config.yaml
method: "mae"
encoder_width: 512
max_grad_norm: 1.0
Rows from block 5 of the encoder of a small masked image model, named by matrix and row number. Rows with one number belong to one neuron. Each number is 128 + 32 x the weight over its row's rms, rounded and kept within 0 to 255. All counts start at 0. Numbers have three digits each.
After each neuron's rows are labels from the 100 images, of 14976, where the neuron reaches its highest value: "responds to" is what is common among them. Only what is clearly more common there than usual is listed. The data: photos of arthropod specimens (BIOSCAN-5M). In brackets: how many of the 100.
# fc1: MLP up (encoder.blocks.5.mlp.fc1.weight, 2048x512), inputs 128-255
# fc2: MLP down (encoder.blocks.5.mlp.fc2.weight, 512x2048, transposed), outputs 128-255

fc1.714:111120137182150135111122142149173153151107123123097117196169123077118184123122181169119121114182093116108149142112135114161137109081096123164134154141089159044173129114072111136132151127119193140127110127162177176100140094124128088116106114137127122108118087160188149108147113154133183059107141111104126157125141038142169154171149072148111092132129145129169080170071127111159166108056
fc2.714:114139135204136126089150041112157144144094081132164144134068136120158093123107086169198084183121136137086175145162121174147114117107136155138079117129101096104105136121089146134142207091105154119108131084136104120107139138193129195150125120208139180120188184144112081160155098160135077102089157180150102146181204156091114119071132098105148160105128165124147092139190121167102113157082
responds to: order Diptera (60)

fc1.569:090159117101162156140128110117133108097116122175129200136084108112170154092162180072159087127169091093142152158129161129106088168120153107101148107070094124080140166123100122099137117135088118197139148077200082122095095113182148159080119127133098119156147127147166129172129129130130118157121191224159186117119132125167104078103209122120199090054113076155187123159140133130086162080109
fc2.569:088123155138122127130094136098153092170122125098134136110135120069138151085169111152110131165140158106133173157160153169062115120129140172135125124152089113132143142111076137193138166173094080132126138125018129116149158166080092156113109126169098144099144165102143123164177064103139088137074147155136121136157107125146166121103202121144127126179072117145158167091069207104113102166091
responds to: order Lepidoptera (29)

fc1.496:169113122154107167103157137038175181119135077160144165125109125106130091135092109172099113148107101142168095186076116148140093111055152163108114141205132100140101125159088124110146196173115158085137161152117194141190128188152114112131108128186088135129168076103089114149161161130152089160151169124137120118092048159102150123140114120101125172136132146087086073135151117096137174118119
fc2.496:139117142106069085129144123151085159108133089089167165048212096125126122114118106146092082103139117140151192140100103142098134117110136169151131100122101095140129173126151096149158112160140173165176130146123167130085175124123044119096165125080058161149114118213163116144119086103118073120156100115140153162083118135149093141171110121112154173111128119140122147071124140112156120181164
responds to: order Hymenoptera (43)

fc1.104:125115162104158112164106145107199099071135130174088133114100148119127116122138094147122114117110164110218160170124195118147185151153149089124109136119157118200116061120113150121115092182150155121120218122158179134118124095132099152103100127155162073118136130155088157114173102110151137111207139138094148148178085159129142102139111134188091084148098122120094104105081120142111109082151
fc2.104:114093146145106138104123136174070144162113167131095113124082150146096107127074147123072191135160127092177056165141066108134117077161173116134088109090102143097136124149161089117100182129146058172117135173086140095122148169123131162110172207154077102162133088153168150065120164157083156074106172163149147116157151185134106158118104112105149183102186149163097172180133127097090113177148
responds to: order Coleoptera (37)

fc1.171:139106178183125143145141136054072145112110154153069134131128145157148145107132130113102178153111147097130159138140109088095143103158088121124099120146150049124175135133061081057138177134131114141096131161150177107067156099148068131079162113136194153180144138138125222110092189158137121067148128140167139099155100141147069083161174130133131146123150104145163126118139098191149079134097
fc2.171:152169172142101134058060093169146091105087164136151142166195131092115066144134149123135158067140126152137113130139168132158137094116124147138155119155094164103104163128114082152147132091127151151185159131167171079064079150128136173186135073083131082120103135149155053126092175148131123183094119109121135099094195170109166107099128119122169168096118176084143120113124135155098113091105
responds to: order Coleoptera (45)

fc1.123:120052163109133102108123106147110140167098107143139108109099116030094108114096165127055113137109193094112176138127144155149187095113151176126170125114132143103124188135176160118085095188106095141170187106104153149129161143093139127164157116165146093124132159106157143071123125101136097125094118173140139166121109173146107078154113153136172160152172136149100154115091116180094148019094
fc2.123:043099106109139187098142175100078143129170142064115137177107123108161071097151140130120088156079134172127133089141127159077103171107133118135134129117171148157194106144147098114113163104122142124140189135197081148142118123133124113141072171112137084121150142146150225122126133139121131224118136149139067080129175074114106097106150186119111148106138142143181035140119115131179136100111
responds to: order Coleoptera (38)

fc1.236:127113098186125072121147136151127172159102107151083112158114111134103143117109124111097076117146111100089162087147105116094139134168122124091138103113111141151097180124094140127138143113132155077130156107107119103083085091143104134202160187085107128093131109099128149130082104112154182101149125164131135078065124169077149159139131141076104108133157161127199133079173106093156130121109
fc2.236:128064085138162136161143190121151090082108062158143130115107129139166146188101176088152098131195060106154112147075131120116102108151168119181132133095174121066101065133160164132056102165164145177161090129232065102124134139146143081112143131112163111065104131129144167145115115149123182148138125073111156128055116153103135152159112147116107137130088145144138125084160081096155122194144
responds to: order Diptera (60)

fc1.682:126068112135072142081115156109067126118100142199104172178079191150127131218145097118160187108101153138142115114079143113073177142117166113129161110104145156115117088130091071124087125119089153145091083145107144132148205127047148127160123112156140133146084126144102169177162060139105141113148121171143132160078138115094176116188119135151155095177057158131144148143120103189130144147072
fc2.682:080153125112200052155113165158167066123166147107142129140160036110150150117132077070122083107194135126134106124095087124129095051163118106124155106172087170134131088111115125143106117149083087122178091101146155117137135164161113130165094137137179123125143071155193146126091159162146107093114119141189129140096128055110146155133094160148086129122139197138117056126154140145168141089125
responds to: order Coleoptera (38)

fc1.687:043096125076080141133136122107134107110123140046175084181144160078121134097110068155139128130125130115170094136094173139136099136125118201077173081154081113137139058114102095142044089139143145060126157156178164110145109098098141127110148142135157097121113167112169147153052099063115134168141150105135147034146123103150185094147127063077099096141143111110165141100112130096190158164153
fc2.687:100096144089148087121123133168146116155122181060142148103144142098133115183149070069119127120141108161120150118130091128181072074140105151155114153128079132150154144117104100135085072122134115131166120175107127132071126103148190122192176204140050114142119155170145081085151135134146119085125160148133153105153175172116153153074113163176155151126162099151110104092098116096155151134116
responds to: order Lepidoptera (27)

fc1.132:131167126112138160151136102099096147122156066135151138103150069089156132128140141148167139183152109132117164164153143155163098112116102129102105128157157121078093131137081156150162084155104101161129132084162110133118131100125160164154116136076080088213109111101112110111159120123184171176134080159115070140049143111171135084123145168137137116181133136118141097165153135143144176103073
fc2.132:134117113140151095162095109143128197180089097094173180139113122140179120078162105136140147147157125116161133080121110101090127116143109145095077149212121163087121081088072147106169158175138049099139063124068137107156111146110161156127119076088153091144108076132155130148098141094164136115109122096136080123155119095124117112101117089101116134165026120106159098118139122174113126147154
responds to: order Hymenoptera (56)

fc1.579:126078127197138137125086114112058102177123152062099106099078193162132151121179155131161158139148102057079136106151091126116111160138143139136111081125130132132153122152109194134096115138152151072165116096162127088086085098151150119148109094088171161132078113188152136131118100201125146159061129145114125102097099114130167113127183177127099106166137151102172061140153161143121110099148
fc2.579:140108087128140146091126177112160151136114119110145125153125173081142135143127159155100118097137144138111168182084143124163139102134181108152097138095143138115136130141099125188160148132112106145152170089142161096131162196132087200143151137170124179148102128181146107149156127136143139151116150074138104151125183220159084127165171155116123083103151133107166056094129064223137136095154
responds to: order Diptera (68)

fc1.352:079128135121123129166155113163135079031143111090103114134139107179173146173111127129128148176188098125167157189091178121109147173124124135085125144110142104098128151166096123186048165136146118132149193185203076104127092109145166155105080115174130173127147188091105119183079124138107138178162123152123146118171153137111116117166108094124113097124130081114178163062163166099086104137189
fc2.352:130129133111141094137088113074141094138151136128095076111154122146166111138129140099132102068114132128128087091145082123164132083161147117151149135155073121157121121113153118123144129135156099076167075074131070148121118161161175203172144167158135146106168128162094061128157217079088121117112119169132141097116142112112127129138059132141139130127132054154092152144137127097166175122086
responds to: order Lepidoptera (25)

fc1.208:149150192119081146112145146147130133103175084139183152130092092152129214127183181123122121154192099074110136171144117148196120096074155147076160188118111123044107170133161140123120185125174131141085139120092157142142156067170151113083154161166196107129090159154170130150191140186110159118188146138111108113175073106108140070149158140175113117101121169082141118145099071099193067107137
fc2.208:118151126132209096110143094095080125140123162141096127094090130122107142128121136101088138067126141201187161136106148181091187135138140121095097161189126121129142125174177122034122109173120164111169118108108113113138126174084117095096148155096078158114046089072154127145151135155128121123127148141106090187100141168123120143122103136154071136139094074167191170092133191176141081045166
responds to: order Hymenoptera (41)

fc1.753:110179109149117169129078096174131156115178128109068138064137131058113135180087112105105113140174089080102124109189120132105126157118128178077155079132156107131109094091113142111077092049160164105140113120147133177179157132067137052121109132139147101123108160141128121085163154114159122100095144146149088132150175172132130062146093166146163107167105115125148123077122090113129153097081
fc2.753:071122079161121159099129126092104116127123108163103187142129126103146090052155127113185074103133141141098171138146068103133144125082133178154109113173103143118154125091060164152117068113149110100099169106106124144149080122093132100106138126141089150120113085144080100088169045195125142103178098148128121113120179139108132148135117102139090177105094148138129150159139087115098103093188
responds to: order Coleoptera (39)

fc1.433:103140140090128134112113131171160117145113155192085174142150134135194174123150119089149129189144099118172133102126076112115188067076087104124121152138144138120120150129139218171127135071119143121157132109250073117056158123147101129164119148129172115174106139100203141129055104137130154113135158106150150123141125086134190103123113143180201107152112162141140153130056113143099142136109
fc2.433:149152087159128171142176103136185113143098140160137116154083120107121138175185127103122088090200137182071131170148132125099128136156111090088134121132137107133113118160129074135163127145121114042175133126138142159179147105121112186113143064094148158113105138214127104121125188121117111104087143111137161083156089167076144157128094142104174114107158107125111085201137075132180113152098
responds to: order Lepidoptera (26)

fc1.487:118082155115168137179120137120183187120120126084111114110146142134152142210168110189158167139131101148095132130138079114129164080138146097178136090102156133106100112136168132113097151088087090114152121135111119146086109100159193123152043149078131094183123160161116141103123204134118178172057117181129138097131163120152140116099152153116114130180112140160160168163073045122117164151095
fc2.487:136115090140146061143121115115176141166132112119124115110094138102113164136159089080115159174135124174088159110156081041131094162134111089137146171149149083128104070137138202177190152125146085146148114156089115130086108198166034184184095151096182088188127103130174114100143127121123176082148143151136117066134123123161075127159066137089113142107099090157100066117133086127158103113082
responds to: order Coleoptera (66)

fc1.302:093133135194141163087134119136135078105144142124199124091129120129140162109104177102176189073096174115136144098142120164103141167089102058178145164158108062128087096133144076144098112093103118158136090136129175146079101102178157119095073164099140198168107093145154113123147160120150129162121100170133091099149113087164113161104174139084144163172094102163113104163129086156106132143055
fc2.302:155079126146140098141104183139132097122093162071121114115085097190165124150117161134135120177133101187116020130143076146193119134099132140142153088123154137170102112115175165155123151134136162145145134186089061056133160105163154114096137125113097145108162157152151143161058150132062132167159179126147132099131168074121141128133156172125139183109157142159131124147142129113123152107162
responds to: order Coleoptera (38)

fc1.557:128109138127136140151127096117140153086082195152150127189106110143091142100139115159161136198095186114143107149136199147105071149188150137125141095116139149113126115148171069150125116119097188130168146117103186088116106142175164061116107124113149135097157163148121208115138155171111165115150107215169123119127092144097166123142097114135103119141158156086084077162156074105096156159166
fc2.557:107165082176158168191138133143133140134096080167121138201122116189148150108119127137053115134147139144162106172108126162134147059197129106104136078186100156123132130162101154128096107118083132133070133117140146096151123152145175093092082142101137155120166148122132200117082120101068101106173103169162140121067145156215131097158141140166154130110111168120150116110147180116075082116149
responds to: order Coleoptera (58); family Throscidae (25)

fc1.506:109121135097136125138057162114127188190126140160107102123093121107134158152088113162064160169139168090133129124118123120152116173164145187094120096112135109152027157208114107088144115114131116152060181089188138107107107106113133118179117133150145092061115154112113088145192138157143102125136099115093131109179133102204109155142128135112155143131122211152154124045081155079137166113135
fc2.506:137073103121100131081127117095113137061151169129166172125128089145133117129163136127181104100102119110092159062113139110132125063156160098143180131202155130131094063172080126146185154079180099122130136092104110191106121184071151158137116080142091149156119102133132140096193143135142130118155111172155140074129147087141117131053161081157125151155055142060107145153126116084180171142169
responds to: order Coleoptera (37)

fc1.674:122142169122134073127144123139154109106146118106214119084081178122146174114087139105173137185085148184125092138104128152165088165133129171133106150145105115179179121116149100113173148129142157107109132123115111097125062115106106109126166166173113212116128067053123126161180145131134131139088173171094084154130111125196109164186115097104156141160132152126151100173137206169091130152117
fc2.674:075160188123163152115143127148096069102116149102080159196117123090157163053151118133075110188130087134170095077149087143155157108105173173141105155139098169142130150124102157140084138131132105110081156101107173141155190144169106064135139127141075160131167123054069117113147128152144155218147183126124202055128034110107121124103135095125170163099120143128130119066160156117184167102120
responds to: order Hymenoptera (44)