python train.py --dataset="photos of arthropod specimens (BIOSCAN-5M)" --image_size=48 --horizontal_flip=true --encoder_norm="layernorm" --encoder_mlp_ratio=4 --encoder_fused_qkv=true --encoder_bias="qkv" --encoder_patch_size=[6, 6] --encoder_positions="rope" --decoder_layers=2 --momentum=0.9 --epochs=21.7 --adamw_weight_decay_other_params=0.01
Rows from block 5 of the encoder of a small masked image model, named by matrix and row number. Rows with one number belong to one neuron. Each number is 128 + 32 x the weight over its row's rms, rounded and kept within 0 to 255. All counts start at 0. Numbers have three digits each.
After each neuron's rows are labels from the 100 images, of 14976, where the neuron reaches its highest value: "responds to" is what is common among them. Only what is clearly more common there than usual is listed. The data: photos of arthropod specimens (BIOSCAN-5M).
# fc1: MLP up (encoder.blocks.5.mlp.fc1.weight, 2048x512), inputs 0-127
# fc2: MLP down (encoder.blocks.5.mlp.fc2.weight, 512x2048, transposed), outputs 0-127

fc1.557:131169138084141128144118076101176205110133095110147125119130144188103116143094157152137108087132108150080142173117127168186112073130105137080156105125174092146088176155185116090202132139145122141172127171083126068182133157055146120067092184119081065108140120108116241081094110169158141115143120169106106110180135136165104148114141108109082161161072157118066133115134103150165085105115
fc2.557:115124155101162169158091147059118185164129126112184126141092100165081157080156134101139115103199123120121171117104168137146117108173114160127119106185098148135167123176132121168185073143113167162151167134113145180176122125131102157038164092117139089150140112134129126144099147093124110154090142125104178110098107140147152119129148126069127135128042177165170116040163162079162105140130
responds to: order Coleoptera; family Throscidae

fc1.506:071133168110115173097103119134127127160185158128092117156068115133143147087153122055099120117145109113121100125141088169108159119132094130150106166163101120073116135114112071102138103160137117119184124101131133144130091146132141107191187148152160129109102195165093139055132170118113113152074151066097112166084173112130197144115131183136111135128170094128114134121068154152211142162095
fc2.506:083100129110110092132114128067101250114189108160139129099142078185105094187176120156133128147140105109185103087124098134139187153088140147072129110117076099131097080084145114082112131164178164106073032141110123124144145107120090147099146146151122149117100113114054158108162105115164130139163181188162118094148138139110174128116129162163118131173128131118145105116170115144129094173152
responds to: order Coleoptera

fc1.62:117112098058094121129128091070176136100154125152134156091114142117124105133148093109151184095095123139165107098101142184066124080175163098092154108126106120103116085094136131129099158086163148139154136138103129155096160109065117152107135117091139190141104134160142131138156151156130108148144129133102134068136147138108168147094167116118134122078074114148160147091108154059078105151153
fc2.62:133176169095198104125130088167161101102097117152116184088079119108123113158190126149129127132127097141107165104097207151103120216099135169162118139147162139168105134152128158152159155113081133136118150124118135102116121064148126102157111134148096081129125109068137126196113083148148105115133161175130094122111112111149122105119105155135169091155126136153095137082118091081171154132129
responds to: order Diptera

fc1.687:138101178127064087082148136153126151159118174062090161139116089136175065117144106117167113133087203108110097162118119047156116090120133119103198101128135128147123078105141111121127165154074113137181171183163126150128165094081091167158120243101069108106108166138156144116137074169121106156143142100126168109171146110130110142123125118167143122135202111076152131104125107098140102115150
fc2.687:132171112144148127125178079119188133155138129124105139083188121059133145067078144084070126100171107142116111138112081070099147157125160141106082125087117108165169129121118106162135131124093093113064175152116159036110109138121105129156164087120106155111097148115119088087109094140123163100114111093109137129161165141111171191145107125160127062109160074164086125125095081095120144115099
responds to: order Lepidoptera

fc1.352:119138191091094109119114120112120138129137120089117126108090122115156078115138126126136127181100136143139137137110128183123065121105106086081125130137122144118131178093105125058114159138139124158106094107131119142114157098152110125113146195121128162167156196100131184099128082161091146172144114081118130111139152181130099102111105124143137122102127068103161128125148158142168137077154
fc2.352:142076056114172075150130159112194087151146136151127137083140115021185168098112134107061072084141116063076177150094112131115141103122180118113140101152178124131158117147144083188128126105159123069119121085144094104061176153147072095123142106081123118120121182104176113199103066111125132148157103125150103093143124116104156179161153102160154083136223098175102162212087121112126118107138
responds to: order Lepidoptera

fc1.333:097131181128075116146047128106202088131152105155185100134102100123080158097122123122111142096200140145105116132122144164154197069160147156089110103125093122121133076200112094143115169088131171075095081150136128146128156137146140181105164098084127126087112155110094127128181101135071165135105107154149137102126115121124148174161161081167081174102117112086113130096093125093093096123175
fc2.333:147154094091140091112197110181086156114102181133163141141170106118142146105122103115108087156116130078152123090084110179121154135110089105112076134181164076185131141066093156123160106091159132157117104094126151080135096102144178077113138162149120086190117115110113137130091100070102161144165104103162052152158132085123096116135146083142091136169107122086133094125126152107177075106119
responds to: order Coleoptera

fc1.579:144107125111153126151101087117135108165076093063116130100168162131124153161085142124200142149068062082114093155166136185128136139094141166101148132153090127113155071100094097093192173128126175158180085150112088129117078139091133108111115088135093123162141126112128124100124167085084138153114127116181082104147135120082088163128125106096105073108102156143164136195120067112156153067149
fc2.579:129153124168097086156111187118129095113116070121078082217139188068167114175148136153092171123089079166111136160128106120198177059115104091057095079113161128157205107097140107136177148067100135111144202108112147125128113139115150099112095126123108114127156088132135170118120144141150105092092102160144024152148102094146146137132134118097132167119170115098127065148168129114113166095161
responds to: order Diptera

fc1.373:151091093124170160089119103165179132135148072182159160116152146140146129104132104140114081193137115207141146128121098134110126109130121132123089148156117170134147144090209078129121146122116174152156083116059167125153141136072087153123123146118083084129155130110170068186132110138075120122146096093145128114117111159100135180164092222157139177051128132145114164181132116126189101128097
fc2.373:167155146139117099086128102094138111154141127099064149105126134105161129087122110178111152202059092121131118120143098158181096181107095108095081158161138127124094170104077056142128054125086136096125126130197185156144153067137157134190160131167124162123160096117140122145080141097097153126153210089085136129128135085119061143138145114151152176177140127171107149155134089151167139094160
responds to: order Lepidoptera

fc1.702:134131196152142184123150150094148148112145109158141144136102141131064101101133120183158103086127034140109139063157131152141183152152113165183111130169142133154096097123121094077153147174114148129162141140095145149135124050102163082122162083128145153135153145190069130154117197146083120136149149156156147109127118094119121125115121184111106142150142160094130121203113179087111190167065
fc2.702:080137092103096127120144128108137127109168122144145132110060121120109095123074157122123157078171185044086131133126159115147159042082111135139112101174161157129154092142094146125195073107097164181163116197127142103075124133135187087133136108094166117014184112110111113086086119153174169129150147169119136161119098106194165165134110134094174126102140041134121132078152153094161144152116
responds to: order Lepidoptera

fc1.674:088099115115130102101146142124154142159168098118102081153137102192138137150158110147118152075118100142118127132138127196053146122083136153080102183110117099131165107187102216080088121132174104109125162117044102141122150138119146068161101167132153116110092135141100117148128092117167125130121133171099118124136104127118072163155134143087019147145121154107113040106116120087090151149164
fc2.674:101158109101109087140109096101117117129197094164086171082137143093080164153123160155158114157130192192151094109084153124130184086183151151149111076149143150079177140178095184139190145190132080113131154098133145147099178086124092132141153178078149129127107117108172143157167083070136136134112147138126096095097056162140145179103171113113154158146129037109105083123148225150119088157167
responds to: order Hymenoptera

fc1.308:080121116084142171134173144057140157143122149112098165167108083131148095126070130122152105123107192126122131124132116130158118093148149119194072130120109173158097067144101145106141090080116085093149106133097136170140154133134206136194096170154166151177196145174106135118158163100170160153116173117161122094090135093160170152171193141104079144129135112152073090132128124075110102111084
fc2.308:122188180060104082119138119196147122110126125164131144150148108120088120149192106068124125180162136077130144120129098125085100050116145150136112119102108071170166140157086063087076166092134153105111154131149131089129060137193103125134162146135089111146156097190186132144113109144132119160111082103181134163113116072101037145149144062085122091169180189123148157137102097126149156122138
responds to: order Coleoptera

fc1.57:125172159110070125118118123126232136137126111109152183103162107128116156109130141131182122033146130111154115115093155114094158062160123065147102189149101087097103147084141145112191074130141089123159123130149156055095104105140150134159138137113110101134099115115157134117108182150133062113074106112225140079157087127083130167154100126100054048161192153120167075164076152160167146165117
fc2.57:124166146097093100120111113163121184137132125118138129107207170158097162177185155077119111139101146064092124138157078068186112099120158155180187107052148111073090121113133132203137093129194167123063129154171130141115135151078102155082127135123117128168119108136146126161103112182176109054129059138086190135109096117125139090076156080129133122137125135109143100170119096084117065107149
responds to: order Diptera

fc1.701:135124150159133154118128134098108082084136220161107162112112129130155081093082126134122100106137148150135140165096113112132083093103129103108153107100113103051103050121101118178179229170171099147171103170116069167143104129128192092055113137122138132189153163144098102147151053171150123087152195156125152139134089113135126118089142094108131159093106132134152148084110143060150096133125
fc2.701:102095052100115100198124129165124120117120111127145138143153098134142097133102062111141135130164093053140094082141100214116167107145090123163124154113092122144133126121199180100107148085092120161091192121104148133135127167089125159108116129172120135125139141132166141124124171120152103164180107113113125199138163100083198089124074079095114184119154114163105060159131125119153154099153
responds to: order Coleoptera; order Lepidoptera

fc1.411:097156148069152135057163098096202134103129148111091128094101179129147205152094125091150118183130045074079069087112147091151123139155119156085083101168094160089171155149189161099161092113079093126111202168109088090125157106165121145120105123120172107097159146073128110111108106127140151092161101137148122087153082125183155145062108172109083152116170124145109148151106110110119145188097
fc2.411:145126134111175144070181188124156154124147188166122109046093116120065153188116157064131055076125119145186084092127108083128127115127076128169100142165091119110109095074149157145110059156117122145110082177117098158186134140152118105155085106185106092127162079162166138116070161157072199088166112107095124113136167094095172075189142150086101071114145100130096086148157147083109068111137
responds to: order Lepidoptera

fc1.519:091129106129128125103135145136096201120144164135161164196164158131098175129170133139125121090127143173115165084101151082089074120109178104093200166118113091161083144093158024168088107119176135117119090199125142065168163149133145160104112151142104101099182128137119170122122155146109176167128126141108150129129134149158115087096114107103090175145093143199114076130173089136130120153108
fc2.519:135162132134128156103162117127104149141118133100226125107118114100115104109125094162158146161114157047137130141083214113106130081160102105112156168097083131164185051158087166130158094116126160132098118159138169094076091141138056104143148109174095134132145154147147140150106158116181169127119112135073104053083103126173123110116074140177121169106118090174123086145138114159243150146095
responds to: order Lepidoptera

fc1.569:101138109143113158067180114170113063139091126143076119108113131125179179123119175100113153107072105095123139112129114142122131150153128153114098153103138121132145146111108138109189129170145031189111106193082069127149167108096121148140130169091112128114127156136150133201088102101158139177172146173129184146092075168173108132130147118094152155140154120128058133122157162160154081138115
fc2.569:132089163104091112146143127088122167179165116124164113107141130085110124138180102172164125179190133061051089106161215153102098095128059162180126128167106160096095137131094113153143025107074071120124137121160118131157162063082111099119149105164070154183149107123137114115151099127098130124111091163089136189099152154116072178112073117133134194156126126128091119077137094099169147096070
responds to: order Lepidoptera

fc1.132:149088070071067117112072127126086158105090144162083186171090145108150149169103166126095126134114154129094088171138152138140142099117147085091131136151125131158084099108164111105038081110100207123111160073129101115173138124107087152113151103133081116149150067165143123088159082106143160146135094103147170157125125173094139128105072154135151102158120114125113048107161131099135103109159
fc2.132:092142140105102171127048157140118171137100176132066117198158118145104119128145075165152069116142149126084054133156121136132163095089135140135141142153125105106167174189095108183149096129143058060109132163137206106130084146145142111127148141109094059103090078181129115092122085103106140104067115137100161060097189177137149112105076119110141142147088127120177118103160116094173178085146
responds to: order Hymenoptera

fc1.680:126100101144174095088139124184182147170100152101119139139125169124142116163169090097153145185114095150131132072163146162095116158144105132215102130153134108132117125197093155108109143137115092130064181032143151061134112167143166134135166134107168123076056097107104138188084134164112113155144125139072132136153119189157170134128108122105146135113125159119128075118091107088082113138143
fc2.680:122101117155126160078150099135141091141163130160134150160057142079158084069123109137127169158155108091166073076124077147186128174151155106167235201135172131095154139166148121109138145154103047095143137127094120122170088101094058122110135155146119108180167117121133136083130114124122139109060124117143159177088110125160179139162097073130139124100105133057106046057143111169154132045092
responds to: order Lepidoptera

fc1.302:135149109104132119183118106155123092105135136138122066147121107187084103153129146082139141117094203105120070155129108106132091144131115186128113161029074128112105131154130188108135137181138157106116163141066139164149129117157146147157119140099139143119130149115141130150093179126121161120085158147127121154166076100150075129141121124110083130153109200165107100072138146111143089107095
fc2.302:098144100125138102173142147129147116088142150154130039138120169147168180145096109108136156163166127155115142138143132121132119123117173135106105077131184132103125095151077124145157105155121140174123101046182126183133166150097161121098101158050109116116130133153049132150080141142120129148117126129109171131185076126087164117055122102095170085173123183129130124109105135157138149150179
responds to: order Coleoptera

fc1.236:154126108149054111120151129081178183158119175067048105094200148130163131100181133126128138190107112127158157185223128107136113104161094143104123086185138152134180100090098098141087166166103134180166120124150138097106096148145115165142174187137125113093113129108123110084100160165167116168067176056173137082133114104062138166097103172130164145135076087165141112103120128085141200094134
fc2.236:106175140114111190132157128194064111120129168074124139119138156109126075119135098111123180164108155156130117181208099164121148106085175114119129127135099065154088116126137171148120103117103129113134172123061076104090124091187138077098071129143134089131150140143132136159081137127127097126171120154122134124053108082106098102133164125128106110108123075122112086125187101083096176115153
responds to: order Diptera

fc1.714:116122162096158131159144072113176144140110069112128102116110089140184159174112160110180098178111131064089139103110166086145125147154158086166109153103185161140076089117112083113129128189092163129097173167137129100126079154137145138186163165135147118129134190185087122102127151178105052185130168150146216165151166138126157066112079090092133136118175092112178076101080160170134131176135
fc2.714:107095136117035176152131144140182156129098158138125092087133142108087146129144112105083137128104157153138182111129138153151086074129122169115165108065101185109157120137126111130167131068134145100138164083104084184100180128138092140093095093159077160145130116110142153151139109126126150146119092146140137111077127090127103165153103139131165131110139197151081162105135085148125084090198
responds to: order Diptera

fc1.76:166108099159134161136114100158100154121124132095059147038119101113192134134135083064160128093097114128162105136100140091068072130082159109116133116150121108140108149132104185072155144128099146095144140094175137139117140108117102109146125096143206084128127122155129144101128126146118090123132143090146093134082132147092149124136126128189163080144161080165139056111107108106101093070124
fc2.76:095119119129074154181093116112159187168113137149156121142137111112154123117071214098145143134171141056169145073056125114116146148089109168113137139134126143106142080126078099159144142112168078141151131198203138087152119123112153148079181086177168098125094132139175055083185095120165121112157137244156142166152119075068142150150119113141123142171139137163115110170101120141158106154183
responds to: order Hymenoptera

fc1.496:150146143135120144117094157141185126121112163077141115087132094116163155136117141149103149121089087119129103142154094173125139121077147161079121063142179136101051078073115168099152142116159130088063127118193153089113136144105137122093117110198145143172128107140114186071074140080130130211117133136174077122150139111130101136127136131186107135146224096104159088156091077125118156096145
fc2.496:151152157151114132089085112117157113194144145127098180119100121106163140095079126123085123078120105204112145098113118153179193128128121104154094106139123134135110094072091154116195139176172119145135087145201156118098104122126155181141129082136136134155179101109134073118115096138116121162120144141125148199125114129089087099105137109120162095113152087134137096129184160198111152085130
responds to: order Hymenoptera

fc1.117:142106178172111133064114132122155147076138074099153089160091069126148111068126132115116093161123143127141122146097108171107127116118077187156123041141090155085078143151044143080189146101121150082141196117089145164143114110126114098098155163109149119167090107149138143128150184158188160164131114158105155149198099125093091140148093146144166125089067107148130156130111113137087118129144
fc2.117:167110132117150137168170129140093132072135122110186060095132133129133128083106090076157111142144184083133134159116101180146135188155070094124123202119114124097136062116152142092130126096085150137102118149067124107132148178066116077113100132133139103134137159109130153138137130121117165128165119170094199070195124083156162168147155090118162154124073133107117130106099130182096109066099
responds to: order Coleoptera

fc1.433:128077129160197101115039139117162102187130133144095144170101141128106076068111160141123103130121078161174132141123136125118106149101108101127157169104146097088131146143109175155132136152191125129134090117189052117118174118184128160108136179112064159148074134131155126099147089111098093097079191087146095125146135111104169148070108182127114153128148138150111073111112098140088096009156
fc2.433:145160184096128088126117072081132114145088129084168098141176121162130109108169075112154116108091105150122086132135086096181144083124130084152129108060170117156108131082141126116135168109154158160148178117160132114182130172174152126163154138164092139123107091170160106185096142154107093098117084151159083153146103181159141165094112084139130034112163138094090150087064089187135145109183
responds to: order Lepidoptera

fc1.551:129129111115109111085116116144147173144161114170069125123153106169147132143094142034112129146117108181137057139149115054147111093129147087082180112125159179165095075109081122163102126119112168070121201130200121106138128093078118167106151137094083140163079148092101163096145134124064121129204136061162132126101125139100140098179126126175124092159139196113157153102085146080189162170165
fc2.551:100144162149103099131150156147137125174111158086073059118171109124133132126138146115087170137135100160073156193147122130170124151129095140113110131144110050155170150128144162116140132157152147155096161154148139143116127079111098130125106174112089129138103132141127143122155146114098110131144131137125107099115111152116176108116123095126108129093130135120162190142147124106068159143122
responds to: order Diptera

fc1.672:087104195100158124154143116113125162112087154114056168139108193150186125175113215177108156110140112124099142123091154107127096123110079130144090132077103117152132091144189137087176213141147114180143140188116096090112106115117143096146147135098161141109155123123157126217177135133142127172148147121085099144130185184148095114122149130139075067114109066139172187137146169114153158075136
fc2.672:181111150134139163128099116142173102158122118128111149111091134083118109118077165125153168149155115174156078136190158155078105144136125106071121125136087170150142121112154196171146188138064109153123164120165153122061098175104129167083131136087180148113175084091086112127135148123114108163111090108097101169126134100105140095092128111141110101100104153051098108128151155205167132095164
responds to: order Hemiptera

fc1.92:126086073180153060153136090158124124111150087117139136140144115127138148180183141165129120148168071129120169174130136140078131176129123144073148117166166121138168153201141117104093154188076107111109139202093118135055157127115156167129149088115118080089126141142159056111110125151124124137104137116145195146133150112165133105121131152135118147164121079141104129150126164057091107070081
fc2.92:095113097147148142155191153098151103135170175159150106102139132133107099147087198138166097109101120109184097097151132117115188182148135108128143120188157125135103125179140196092128132171122169089158117170166147097116101172147135114116110121129056109078182078121184166136123133143132154074108162128129096156125102069171117073117123112079106154157161128094087180127138072144098131134168
responds to: order Coleoptera

fc1.747:096151138112150141132170130133085154192200137141145160133186165170079172093135187086137149209176141092101153123143107093131105118143113149145129123123024154159078147122109124118130140086102117129175038094149107156128101088169114102105129204121132124139125176180103142113139143143122123147138135104138158184123109116155174167133114133143098111143109073109122129190124092098151172107140
fc2.747:141126092119120084131125152112137164084078161178065129180072132134089140123134128098102166187170103160128114095108151110153140050134090094080134129076093138135074150137198101131117140112136170086129085131128116083128161128091122162084146126131145152095091172158117137137178128097161157132126129153140111105202213075131122156170078199096134114196109126110103178070162123149123142093144
responds to: order Coleoptera

fc1.571:115175154124127095107138153131097157044185169101131088117123091108113081133097178097132119146098092103108144185122149114159127202083179137171157121154127131129106091168133136126133157163156065134101146178113136128156154121115134172202126102088125104158148111151138152123144077135118105148099152164133178188149158130131092098096154112129111097135116082026126115103141129109131149089100
fc2.571:052164121154138115119128105116158141104146143142111147069089166135122070114189068094126175107122124107118078183151169100078139148155108142161153120141140125127107139109042136155109170135093096158114054132113090099137121133150170163151165107123133123134157136123138084168140133127136170085132148174151161191137127092108139172154126126137093073090201107109146112118132143131080058161130
responds to: order Hymenoptera

fc1.419:082120108103103137122105126147096133103163136182096205191152142134188134084116084136109131073145118144168107055142089140115150123170036096118129157110145123076113087171105180184139167096121132197153086096099121122124142166150117133061140185164109156093157142151133141084094113094099135197033140135193084070081112124169112102147121160145114151128087088103104075152086115085129178144131
fc2.419:154099099125099101108142139039075117121152133116121101157074161147092214194123169089090156092136150087096098101132128086193126166119099125150102109093127117123107187084109181152182141120176142084125045137122223118092082165106104113168161069148138101188143119122141151125127111107112109182186133088129035137121119138159107109133105137134110124115076131157119100116104092158097143204199
responds to: order Diptera